python train.py --model="sound classifier" --dataset="acted Russian speech (Dusha)" --train_examples=26041 --n_mels=64 --hop_length=320 --input="log_mel" --spec_augment=true --win_length=400 --targets=["emotion"] --num_classes=4 --arch="resnet" --norm="batchnorm" --activation="silu" --drop_path=0.05 --depths=[2, 4, 2] --kernel_size=3 --stem="deep" --avg_pool_shortcut=false --widths=[48, 80, 144] --loss="cross_entropy" --init="kaiming_normal" --residual_init="none" --optimizer="soap" --beta2=0.999 --lr=0.0018 --beta1=0.95 --shampoo_beta=0.95 --eps=1e-08 --precondition_frequency=20 --max_precond_dim=1024 --merge_dims=false --one_sided=false --adamw_lr_other_params=0.0016 --grad_clip=1.0 --ema_decay=0.995 --steps=15900 --batch_size=128 --epochs=78.2 --lr_schedule="constant" --warmup_steps=790 --weight_decay=0.1 --adamw_weight_decay_other_params=0.01
Rows from block 2, named by matrix and row number. Rows with one number belong to one channel. Each number is 128 + 24 x the weight over its row's rms, rounded and kept within 0 to 255. All counts start at 0. Numbers have three digits each. After the name is the row's rms in percent of the matrix's.
# convs0: first 3x3 conv, stride 2 (model.blocks.2.convs.0.weight, 80x48x3x3), inputs 20-29, a 3x3 kernel for each
# convs1: second 3x3 conv (model.blocks.2.convs.1.weight, 80x80x3x3, transposed), outputs 18-26, a 3x3 kernel for each
convs0.38 103:122170130156098144085126146150096149156155082131145139105132145120133139156114129120154116102128090203156145110120128128129160130138132110156124161103145148162135094126133143115092138152098193118106128160150125127136122142071093163149129110136110153138114150150151122116
convs1.38 102:110135168126132103111158121127135116105102147133115105114135121134124122122072103128109103114131150129095132100158169139090137107092121084094122109113226102138128070153163173115071152109131115081154100173113148107099113131163133080088102084176
convs0.39 101:147131135093164110101161135113119116124144112123154149141110080152122151117092131116139089059149145141133111146111155120149131095088086128118094137108111138114145120135150148157102092132179100072134180170146134124116115107122123126144108123076112147113107118144104138138
convs1.39 102:131103132111129120152144124134122114127144126108128113093103138097145118137136115125140128104121112147165143098160102116131150132099130135136103101098198101149163139087141109133142099147126155177093135112105097135120100173112151091122133130115
convs0.40 098:161144136098130124130107142143094081115158148128133097124114131174162069113166191170089101159133128104086145118103119146131146145134139156135139125159116132124119152173123131115111118119114120109160124155106125123134075108121127174161153126122129117105154103147099098157
convs1.40 100:092151124110114091131107139073104159115109142102138139158120137166172081087092113133105118135112113144143114179117146137144116119139148107122129135087102133115116100132103134127138128111097090142161134100072078117135174110130130104136134094159
convs0.41 096:113096132135152131166114137113108094129138145118126101112094119110126161140144103116146121117131099122115124086109100150122108113110089089099099175157129128077159120136139139095137131128124108148124121113142143176157118111119138144102119122166116127143082144125122136115
convs1.41 102:171132143115122146096125130118152125092100116113115129162089105149120091107127104112150124077117112130112139141147175117154127135125147127108114112142136113122123113160135139095101151125153111114120135127149119117089112144115135106117131069151
convs0.42 101:150100137131151114155116164096110127134095143155111139127127128140150144160088134117147174117200111101151133099163097109133101154095134131128095167136147106115147118143112155124135086116136102117098181087106172149161108151145140147124157110132127112122072086110146174125
convs1.42 102:112150135153151095130141107120113122091115121145136139143144100131117103102117100152097112140161143112108092096098134113092143101107142137118151122194117153142129197180111140102179092071161126137150100137117133079134140114152086101136186187123
convs0.43 096:097097103109095139101123134138144153168190136125167127137104175106151137150120172131101132097125107103079116108093140121081114139146120114132105130139105105145127074114104114137156173115124148121143104123137155154125116129113154120138129120145139186122114102107141160127
convs1.43 093:135127102077120129126127122169121118146153128127096153149134162095113134091115091093141098118124117121095145126136134124154134160096131147142115127083162173173088112102070082113195106143125120095087131111118140113140146085118176084124095156111
convs0.44 101:100143093126118126163122135140134076115170162112150128120095140091149195177142088151118113135115120132166128106074123118110191127107070136150138147162111119134108104140095117095165117128126097169139147122125147090127114101139123117139140122101148136168091176116154097127
convs1.44 101:122100104080148133138104110135124224145118112164089163131105132165101124135146081149114152126150150172098108138132148173158123109067139128104121118116130128089118153127127112133148103140127155104135101133143133089101126087116128126125103132144
convs0.45 099:111123106140141151128140111126121128143136112104128104146171137126125154150133161138176147143146135113141142137091126073136137128179125141181113126139114142159113140127116193112112094150100117159118109104141158107102168138102089142088158127089123131128130134095179139116
convs1.45 099:134085179090104098148150094139095137128107151110135140157105095100141160102097130160150153126104102117137065152110145137147137173157111097096073132128137113089157091095137146114147166111140154174139124111153080101134156114148110138142118146127
convs0.46 098:113179181137101140096115113169206117120117136105118128111094138127118116140179155122126187077105145162151131152122141117119115172122108117154138110121084098149108126145129119090103144129082147175110114135140116130104140168082157142110150086101140141130150141136114088121
convs1.46 099:154156152115124098094149131195122153140129155143116136124143135109116137085139176128141111119142115101114169108099137133120127127141138080104161146135113118124157137150145157099084101157104111159071169164097100125159153088166157110116118105184
convs0.47 104:133094084116093137125140087143122128182126094110172174104128114138125090106111094126126116114099135176099122129136120106154128134129087177081128120136146129083082124129143131134100165103103120156081158123134118105159120100159114136154128088156138104127127137154119098083
convs1.47 102:073129124143130085133178148128151145109141135145130129144113135120120204105122088119170094131143173147108156118148148150128149136126071169163116127160132111159106131119154153157126127165134114164137098145162137104129137127148109121078114126199
convs0.48 103:114176150125134120137111123163138169107114122124102113116147164116119140134148123142121090102122106097151128127131126148111107117113144141165102179130124183114099071138114106159130179132137124106147123119098149175105097095119124133089130166116119181169118089134108106117
convs1.48 101:131141106117158106129105131135106097137169081118090093126094119090149112151112138170085134105108103136106101133162115121109143066122156136124100160120137123115099112134166113097136129174122142162140127145119098144132096089136127160140081154128
convs0.49 099:132100118112178099137102113132103175099121152153086169144104142098134135118148154130100134112119140085173145133126080147102108102098127135140121120112139109178132135116100093120132160110122111120119098114119157120185163124133150117157104149112170120102135139111145125145
convs1.49 102:086105147132147127124124186113149086118112169164137129140131122134109120123100097146144170146170165099098115124120114116134127137143130139148106124118162121085099102134143108079074130123107137137148122137108149080150089138121166152134155149136
convs0.50 100:114163142102129130150154133189104113131129093125147106135198092143122122110146131143127132156089123114138124110125148085117163082108161142152154136066128144106109146098103143150108122098123181098100137133151125135124129167134101150112128124107130181137144117144100122101
convs1.50 101:073149122159132153113156146121145109115092162181145081135101111105148143138199105100176110114141136119124127128119116151100129144115146135104122127116126127131106148127143135085108096137116167146122141133103127151147113072119120104144145147150
convs0.51 106:171115109130133147134130121106115143142175196093105128092115127135130139152137120120132144121131147142136095100109138114141156142102083167128076147101115134109101170122135107119102145125143112139143149116099137093095127090147154182146128123122123143132164152074137129122
convs1.51 097:109150095125092133111107109144133131145113102155162132115126128178098104127105132122121143083112134130146161126089104132132104122117085139121127122092120130122103107079180136117081151139126156101101100140223133128091153120153110152149107124145