From a checkpoint of a small sound classifier: norm batchnorm, trained on acted Russian speech (Dusha).
Rows from block 3 of a small sound classifier, named by matrix and row number. Rows with one number belong to one channel. Each number is 50 + 15 x the weight over its row's rms, rounded and kept within 0 to 99. All counts start at 0.
Before each channel's rows are labels from the 100 clips, of 14976, where the channel reaches its highest value: "responds to" is what is common among them. Only what is clearly more common there than usual is listed. The data: acted Russian speech (Dusha). In brackets: how many of the 100.
# convs0: first 3x3 conv (model.blocks.3.convs.0.weight, 80x80x3x3, each kernel summed), inputs 0-79
# convs1: second 3x3 conv (model.blocks.3.convs.1.weight, 80x80x3x3, transposed, each kernel summed), outputs 0-79

responds to: emotion: positive (74)
convs0.0:59 40 60 28 71 52 42 43 57 72 27 34 52 68 56 37 69 47 70 60 41 61 44 52 65 47 33 44 56 76 47 38 51 66 49 36 74 59 37 41 62 47 37 32 19 57 37 56 38 54 63 72 73 22 55 65 39 44 31 11 52 79 37 53 56 49 49 41 09 64 76 37 60 65 52 48 55 53 36 40
convs1.0:36 49 52 61 50 77 68 53 64 56 69 62 59 61 53 29 27 37 65 51 45 58 49 54 40 42 31 56 51 26 63 42 09 18 72 33 45 36 74 65 55 73 45 41 51 84 36 47 37 70 38 43 68 49 68 42 54 67 57 51 43 45 57 42 59 56 34 25 63 52 73 59 69 50 34 18 54 20 45 48

responds to: emotion: positive (46)
convs0.26:47 56 45 28 33 48 78 48 59 60 57 53 35 51 37 38 24 50 09 13 39 37 50 99 56 69 44 44 50 30 37 58 28 69 42 40 39 35 57 58 50 28 60 48 39 48 45 59 74 41 50 49 43 42 44 69 68 59 49 37 46 17 46 38 42 36 46 33 61 60 61 40 52 39 38 57 40 70 57 61
convs1.26:76 62 56 60 71 25 52 33 69 64 21 52 81 45 51 54 29 35 61 75 51 39 19 52 45 39 21 65 61 28 52 43 35 41 49 43 55 60 66 65 44 45 48 49 33 34 39 63 43 76 38 55 72 37 31 35 46 45 58 60 58 57 42 53 79 34 60 10 68 64 71 38 35 53 41 47 47 51 60 46

responds to: emotion: positive (67)
convs0.17:67 56 34 77 50 37 41 56 49 39 47 58 47 45 52 32 58 29 54 64 40 63 45 39 62 29 47 67 67 97 55 29 18 25 54 65 51 34 55 50 29 56 55 46 38 53 44 55 31 52 52 28 34 24 34 84 45 62 28 43 36 22 45 53 56 73 81 45 55 59 70 43 36 69 49 37 39 53 40 57
convs1.17:60 09 39 47 41 53 50 40 21 60 60 78 49 42 35 33 43 57 53 25 30 43 40 43 31 28 31 63 72 28 51 53 38 66 61 53 51 56 61 46 55 65 32 68 78 40 44 49 54 25 48 39 61 43 66 59 71 76 43 49 23 44 34 60 57 54 68 35 36 59 36 52 43 44 29 29 19 38 72 64

responds to: emotion: sad (59)
convs0.50:68 45 19 45 29 37 33 49 58 60 47 39 57 77 67 42 70 44 53 46 55 60 90 42 53 68 56 41 37 48 69 57 39 65 37 71 65 22 25 43 49 47 36 55 38 40 30 47 31 44 36 50 28 46 56 51 54 56 72 61 48 39 48 77 33 51 31 48 43 46 67 38 64 70 20 53 66 77 46 85
convs1.50:65 64 22 25 45 44 32 59 67 33 55 55 41 64 50 45 85 56 46 49 47 30 65 29 35 67 42 21 50 53 49 54 42 62 59 34 28 53 28 52 71 37 47 45 47 83 61 42 33 58 36 45 30 50 38 45 52 43 34 42 42 46 34 31 08 49 47 52 52 32 32 63 64 51 39 46 87 33 30 29

responds to: emotion: sad (64)
convs0.76:30 70 36 44 46 30 39 69 45 32 02 52 74 64 42 42 47 24 78 24 51 30 35 50 61 40 38 52 55 45 35 61 31 34 50 44 17 26 56 28 28 41 27 47 43 69 57 80 45 48 50 54 37 67 68 41 53 61 36 43 65 45 53 28 50 55 48 32 45 36 40 65 54 42 43 44 41 53 25 55
convs1.76:21 53 53 50 44 56 51 30 32 56 50 60 43 59 29 64 80 18 34 21 44 79 35 54 37 27 30 48 41 56 61 41 47 32 36 39 43 39 39 48 47 58 28 61 39 71 53 41 43 47 27 40 18 50 45 30 38 26 66 39 49 43 33 09 46 53 45 42 32 56 36 55 50 64 65 48 62 46 41 80

responds to: emotion: angry (49)
convs0.1:49 42 41 70 42 60 50 93 39 71 41 39 62 65 47 24 35 50 48 64 34 65 64 38 47 50 40 57 64 59 33 63 38 67 26 69 55 27 65 62 53 62 42 43 21 38 23 44 54 55 39 53 63 34 43 38 80 45 44 40 37 52 52 52 52 22 61 30 42 43 47 52 67 57 45 78 28 95 50 52
convs1.1:57 49 50 31 52 34 40 53 36 32 59 62 27 61 37 57 51 45 53 72 60 32 27 40 72 23 54 43 46 52 37 46 43 43 41 17 46 23 45 49 63 53 13 37 35 41 44 45 39 64 35 35 64 31 54 36 60 18 43 48 18 27 39 22 66 59 60 60 53 57 32 31 57 51 58 28 41 50 13 52

responds to: emotion: positive (54)
convs0.2:34 68 52 61 23 48 35 60 39 92 35 36 37 63 63 39 40 25 51 57 51 85 22 56 37 59 36 56 74 51 79 28 35 41 26 55 56 61 37 32 60 43 48 33 42 38 33 52 38 49 55 69 85 49 22 42 67 68 63 41 27 39 40 48 57 42 48 55 60 49 26 51 43 62 57 46 59 37 48 58
convs1.2:37 52 53 47 54 58 61 53 33 46 38 19 39 46 49 45 47 33 41 46 42 48 19 57 53 34 41 32 46 47 58 33 18 29 33 51 30 29 38 68 46 27 41 41 59 61 35 21 30 59 37 24 39 32 38 29 33 57 18 53 44 36 30 29 64 53 43 28 75 52 47 51 43 16 39 35 33 40 35 58

responds to: emotion: angry (47)
convs0.11:66 41 16 50 70 42 37 47 67 46 49 55 57 60 51 44 33 45 26 55 49 62 41 57 35 38 53 51 58 57 36 45 45 37 42 75 42 37 68 36 56 49 30 51 47 32 17 34 23 39 49 45 24 45 51 51 70 55 77 54 54 71 79 26 39 39 47 54 57 37 13 61 41 58 65 38 57 29 12 25
convs1.11:49 61 62 39 34 46 83 84 50 69 48 74 70 58 64 56 34 44 55 42 67 78 46 59 71 53 78 43 74 44 52 52 34 37 50 59 61 39 78 48 53 73 29 46 33 46 54 51 59 46 48 35 47 68 68 50 52 45 31 52 49 39 80 68 43 13 38 49 40 53 53 56 55 27 67 19 70 34 56 60

responds to: emotion: positive (55)
convs0.45:60 12 30 37 36 49 33 30 43 28 64 46 48 18 24 27 42 43 31 31 49 56 35 33 50 66 41 68 59 49 47 28 44 39 70 54 64 32 19 48 43 41 50 62 42 51 38 39 49 56 41 59 72 53 23 28 67 31 56 52 55 72 30 72 62 43 80 63 52 52 56 38 64 55 54 31 45 70 45 32
convs1.45:59 48 48 64 58 48 37 42 42 49 30 42 47 50 28 41 28 43 66 32 45 51 41 41 56 43 45 52 50 39 40 50 40 30 54 42 51 67 41 44 47 24 52 55 25 56 32 60 43 88 52 61 57 62 32 11 48 63 76 69 63 56 50 69 71 31 45 52 99 34 52 33 46 40 48 26 51 43 75 43

responds to: emotion: angry (68)
convs0.7:41 53 43 53 53 30 36 38 72 42 47 22 65 50 44 32 39 43 31 30 58 49 36 58 43 49 54 56 34 63 42 42 66 11 61 36 18 58 61 49 28 29 33 32 48 73 46 44 44 49 49 18 40 87 44 38 38 51 77 46 45 48 61 40 49 20 32 49 44 61 62 47 42 40 87 67 61 57 34 67
convs1.7:74 55 39 80 67 41 20 52 51 18 56 60 54 31 45 31 42 65 39 43 64 24 33 45 35 69 53 42 56 23 54 72 78 27 69 31 48 28 49 62 48 61 43 35 67 70 32 68 48 36 49 52 55 57 26 38 39 26 60 36 69 45 60 67 49 33 41 40 34 55 36 44 49 69 46 73 36 64 38 48

responds to: emotion: positive (40)
convs0.69:40 66 47 37 68 65 41 43 50 56 23 68 18 52 59 47 47 33 70 44 69 55 28 60 52 47 22 47 49 63 18 32 63 37 44 40 40 28 47 31 53 49 36 41 63 54 40 49 47 31 55 48 62 64 51 38 91 33 37 19 50 34 55 56 43 33 51 58 48 41 49 56 75 40 78 43 26 58 28 17
convs1.69:49 59 46 37 67 44 79 37 48 42 51 62 58 27 51 44 38 37 50 43 30 57 45 46 76 73 52 53 06 57 65 03 43 48 62 44 60 37 45 50 27 55 51 38 31 43 42 53 39 50 45 53 36 31 84 33 28 52 48 35 53 41 49 35 53 50 53 42 46 38 70 55 34 38 96 22 54 42 39 57

responds to: emotion: angry (39)
convs0.32:35 48 47 49 81 57 45 72 38 76 44 38 63 50 27 34 21 51 33 63 56 74 79 43 52 46 46 48 56 79 62 47 32 46 63 19 44 17 60 69 57 49 23 73 62 34 55 19 37 58 32 34 42 53 58 54 43 64 75 42 49 46 26 56 51 52 65 48 50 43 67 60 39 47 37 51 40 18 55 35
convs1.32:63 51 45 42 18 48 46 59 33 19 50 21 70 59 67 47 33 26 51 30 36 50 65 46 49 40 62 68 53 81 54 40 54 35 53 42 79 29 48 46 31 67 40 30 47 53 54 40 44 15 35 44 63 36 54 43 45 25 26 57 38 28 45 44 25 16 48 57 41 47 67 49 43 33 47 39 27 42 44 63