A small sound classifier, trained from scratch.
Model: depths [2, 4, 2], widths [48, 80, 144].
Training: batches of 128, held-out accuracy 73%.
Rows from block 2, named by matrix and row number. Each number is 128 + 24 x the weight over the matrix's rms, rounded and kept within 0 to 255. All counts start at 0. Numbers have three digits each.
# short0: shortcut pointwise conv, stride 2 (model.blocks.2.short.0.weight, 80x48x1x1), inputs 0-47
short0.0:112168106132138123142142153143149117142108124161154145148141117123095103135158107158088144146168100169100147106101101120085156157125106195124145
short0.1:092117096095148121139112097137132105102125160130100098174110122121143135109073111114124152119131148089125143158140101095153132106136111118117153
short0.2:134107125146146084139064147121167121107138138130173124117171115133121157133123140195132104153109120133092116135143088121133117119130091121123105
short0.3:115101149130104116112164124102115151098091119158171124083120129156169143113110127137129142170128189151145122132085097114117136129108152113103151
short0.4:129157203133127092181109133115137136153158106114090106120135094109130107117140139148093165108110109143110146105136116136099132136105176109132149
short0.5:123217112131112093135123103140085081115133171141111147145138162125148114161097133142130136123155124107143142115116159123145143160111151132156115
short0.6:096166112145091129193176135128132120156151140136139116129170129138164125151103148107155106136104138100134114125124120117088147149149127104155078
short0.7:129143118132137094119109132111123128111099105117142165124162107142114128118112130138115131071085075111131120083137133137106122140135162136114134
short0.8:155168099131146094108154124121114139129116117151117108149096123148085093141090140140145152115127093082104119135147181104084147129143117102119120
short0.9:175124133104099103103158087133088122098137144134112169134112111113131097129119114150139128161101138127102118106126125095126114132147106125094134
short0.10:159098131175111080113109125127145100150102135164120129135156136134169137129124122149117090141125112077106183121128113112144171130181165172129163
short0.11:136194132111121124143119139149127164144113105103107152172132122092153141088093113145111121108190123127139180118159129159170150155127125172129121
short0.12:135148099078184137120155124161131119146121119114104137089114178139164145133103110128156116113100149099159104114168109110154114149144117143125089
short0.13:129141144123145112154124145101159122083131128132132143115113182137131121156174127140113144118116139135144092097132129105144139106111124170210111
short0.14:136142102100090103138111115159115112139123113128099112124142099127164165114121120124120165159169134147130103115147112091146076161116153186170116
short0.15:130103139087097170153115154101135129091120158155153131093107104127083105123162181118095148093143140131108157128133141129089091097102122136147127
short0.16:090132101127156095136120175152114161106147118151102129129121124121110141122146130136109121093113172154121090127103155143144118124141163176144149
short0.17:101129158123105144110127095096135119124111121115126108130096142141141082116169200177103149112150170112115104147129137093095132119134115162109170
short0.18:152122117149111130129105114090177126127138167132112112116124098100087159174138147129185123097134126130126120124162107146200098113106126144116137
short0.19:107104102132136119127178169122112114163115168137120117128148096126088166103117156134126117113158110096127098128182095151113152155093122145110147
short0.20:133142150144107137126118120127117132147162142113140120121129130105144135188092165099185125133133147148126126090106124157110133119112141125119141
short0.21:097112159127110110159106122133137138126126134137118181143129096133104168116165130128122096104166109155130090109111129091099150144096119132121135
short0.22:161147123161122122141145137178094116142128123151104133103130115151127151185091114115171114113142135134128130114083103130134135143154135160168096
short0.23:136108094137151115141122145136132158087125159137106177098120115145157146128142116134120156107137184104129212145137178134124124129122098104137092
short0.24:140152140108109133154144103092173160138146144068118148127112117115135171153132107164126143118158070123128096157125132088138156119138130132144152
short0.25:116101133153169124143176145123147110135133147145139108138143186123102137102112162115126134139115122153103099184118102170085121134093130137163123
short0.26:144114114109110106094157108156098149095110118136187122135121099152125139142097175126132107078203137125133151128127174115092122123128143138095125
short0.27:124137103142091081086166128118161079149126126144164142121151126150103148144155096124162127123157155112113153107106090139148130089142124095154133
short0.28:168138150109099101106147126099135135159128144139151146109106116122124154159148123127153131117169143123073102149137092128114196157097107128152118
short0.29:094116174100133110146118105168142121085112094148136135094144107132126125104131128155140116134087145152100125125182166126156116166101101178130103
short0.30:140110135055109160150114133113134187101143169162131168147123139112088118110106158129141112131117121109117144068155120118099111133142113105127098
short0.31:151140113075124119120095130150154085134130142134115111107086111113105132138117144116113165102091106158164168105102134126141099193119148147114127
short0.32:133094130096153096118141131130098102133114155106110102153138106159117144111143205112075114131141162150104139136129148121111172080134149149117108
short0.33:164134120124140116101126101135116149149144153110118110111181160107137136130134152164153138209115105119103129085121106127095104129180121145097108
short0.34:156121111124129137160172107170182154102113174146129118119163153150103126099159161119149140125142119098116102109154104102151163073083117134122127
short0.35:137125140101103108126096100136139147142107096135140107111112109118154107168120108169179190155101161100146157158151128132117135121083114123121127
short0.36:149115109091152120106121164189122132106100073116162163144138142154126126098105121142086138117118132108149130120123139129164110127168103134129102
short0.37:163081097127162137126165115125103175121184117137142151125096121132138078163124148151094125114155133126143146162130123115165111146094185136131132
short0.38:093115090135145189149144121114191120145127075112119096127166131107127136141138140146110105126134136131087131110160106109121118136180124152134108
short0.39:093121131109151103104092176143145125121121121177108102126127090157104172139127091128138141188100125144128131123098190101132108133155117114123111
short0.40:109119133142166120105136097142201166126123133105124139181175146141108091151136141132111102127115078113157134113099113123107127123172100116168103
short0.41:087150171076063137180113101139121130111139126119155157105118109105113128135124154095104114110103130153109150162137143086092118194112103117115123
short0.42:146100138110165135081117101130096119132122172126100130125146106122148124120153157148133195139108148147106112127116088090154122139108106147103174
short0.43:111122117156163151123106133135129189138093139168108100135161121115132125124110139103097120133094172131123114129154157102100117168122117132167108
short0.44:200137139117149129125143215092071172138135154148122110118120109112107126133117110091142101144131094128131166111137124108108095164161118099128142
short0.45:113124100134129167117136150127090138153127090141102110139127107124117148110142188108131158133162125130170165111093130156111167142106117134119157
short0.46:149144138125104120103115147098150094103110135175133099144105083108135144128109131177146099133102151088137136128160124111147123101145084111104113
short0.47:107113069164081104093120090111114126143097103095139116110145115170138152151128106102127113143169117147136114116108174119130118143134147127117139
short0.48:115125146101130090118135181122137138140117108127084119169165123135192118111134112124135120107164127177117114135163131117126112124115149142147169
short0.49:148117139153140134132135163081129133155088106135110156117100129114108134117130070096114095119119119105153103126123090130091125115092160115126105
short0.50:141111109105113101105138178102138141123097163160151144170108119127137149115123132140120135102152124139070144126120097134148115166127148118173169
short0.51:124207115172138139113113140130104135138119152115115088135073165163126150103139130121116112112130135097159109114145141120140138095175108149131131
short0.52:124111149106157140165146084165157144131104110084103116128111118183142187103124093112153111128137130101105124151101132127136109110124113110132092
short0.53:117105105093126127143103095137101133109100096119181104191124116099128118173115131117115182128122172142148123117127164141108105165155149126125091
short0.54:120105163113127122129109140101150118124078138113137114122112119142133134103133156175124144175105117143195157158161119175122170113145129107136091
short0.55:092139113120125108117108140165097203135133107088110113116163111130157107176195174128156106144115097092145144110135114121167118114147157125144105
short0.56:111112131172099146144148151139109150100142115113164131143105161123153111121097123133132155129094165093151134100127169170105088140080157115123158
short0.57:141121146077119100133116139156144090156097170166168119118152122138084101173103162153108117162129113152154144136116129159155109152118133105102069
short0.58:171128141114116127124144108097101113135101114171094185091104123109118151116137144144142129116155152158133096133096114128112148127121109099138138
short0.59:136109098151148144142136154168099123143145103165144140127167107088127119162143132107167147087124152175079145125112142119138124108108104137144118
short0.60:098163117103131121125157148096129159108107126145134102167114103137172091126116167127182127097112129068094106107080122136135132106120150150141118
short0.61:096149136136149147113113161149106133150146155139162123107108146165147167128106082176143160119152070107088144157188163099135127120128111144151119
short0.62:113124116119116125161123127099115151155147118105162090102138147113119090122107147105181142143106116122088110159113140125127110144168129115141184
short0.63:139121147130177129117092104177129189106117133119130111089120136092116118162105151112142160153105117155128138089107122131085141120109127127123119
short0.64:144115104132102098112103129142137150104128100109135140139157101128130133137139106147097127138108141112140131132103124167128171177099146169156189
short0.65:120104115100108131160108080104125132118111118098120134114169102121115122113131153143112113133142147144134114095139137149113082099113142122110155
short0.66:132145101099098097118098154124127138107107157117159128167132144125119101135137115115129081109128153140127105086112123125141147099081112180115108
short0.67:143099107127140144117183127088112096112131097142100162183107184154122159136124183163131138095124134106107171155117098090111148119101127107121120
short0.68:153091130141135122145140132126107119110194134125116142120138170139092112162146112143153155133136104142122136106148144165110098129128108165114175
short0.69:145117138158138106116094160127152119168136144157148112105133117115141151149109171120088131122163142114147132123075167100084178110174127139122176
short0.70:103140174133115157149140136127138145169123153151115138195135130186118122139150165127116163168127118125136123138098132141117135100079155121150136
short0.71:129129143116087133110097145101099091162114130108094143123158120125149172142093122099107121082126125148099143139103153153122145177134126093099129
short0.72:142150107121156111116104130157114147109130128192099119132094107111116149184128128105093149107150111114130153117163113110126139114142122142110113
short0.73:118118091130121117108140162139116195134110129052120130169145127134138133100157087156146119168136139094102109104166144158127184159133139125091114
short0.74:086147118146111113161136128097106122128111173176127104115084138156145102115128115136149116165145156102113160101101112132126173140103146169124088
short0.75:131128107138124178095121128149132106154106179118101091112123159152124157117162108141178125139124158164155135122090146129122121085152102181143122
short0.76:115168115094131119130093133138113134128154125136141117110109158154146108162118126120121189108143092095170111124089132146170105068136153099108138
short0.77:141111095167177106110137133138116088125094125098124105167137117101167119132134105087161099127137108145086088138129126119127104135135123089107123
short0.78:110116119135101110132111113122124185127141097141142121133161114128098143113186149161119121121132158081133101135107148143115122195113110168128144
short0.79:117113160181116146127077133118128167163122112105125063100118126137113116148140143126098118121111145121128130108136155177103108131113131121094118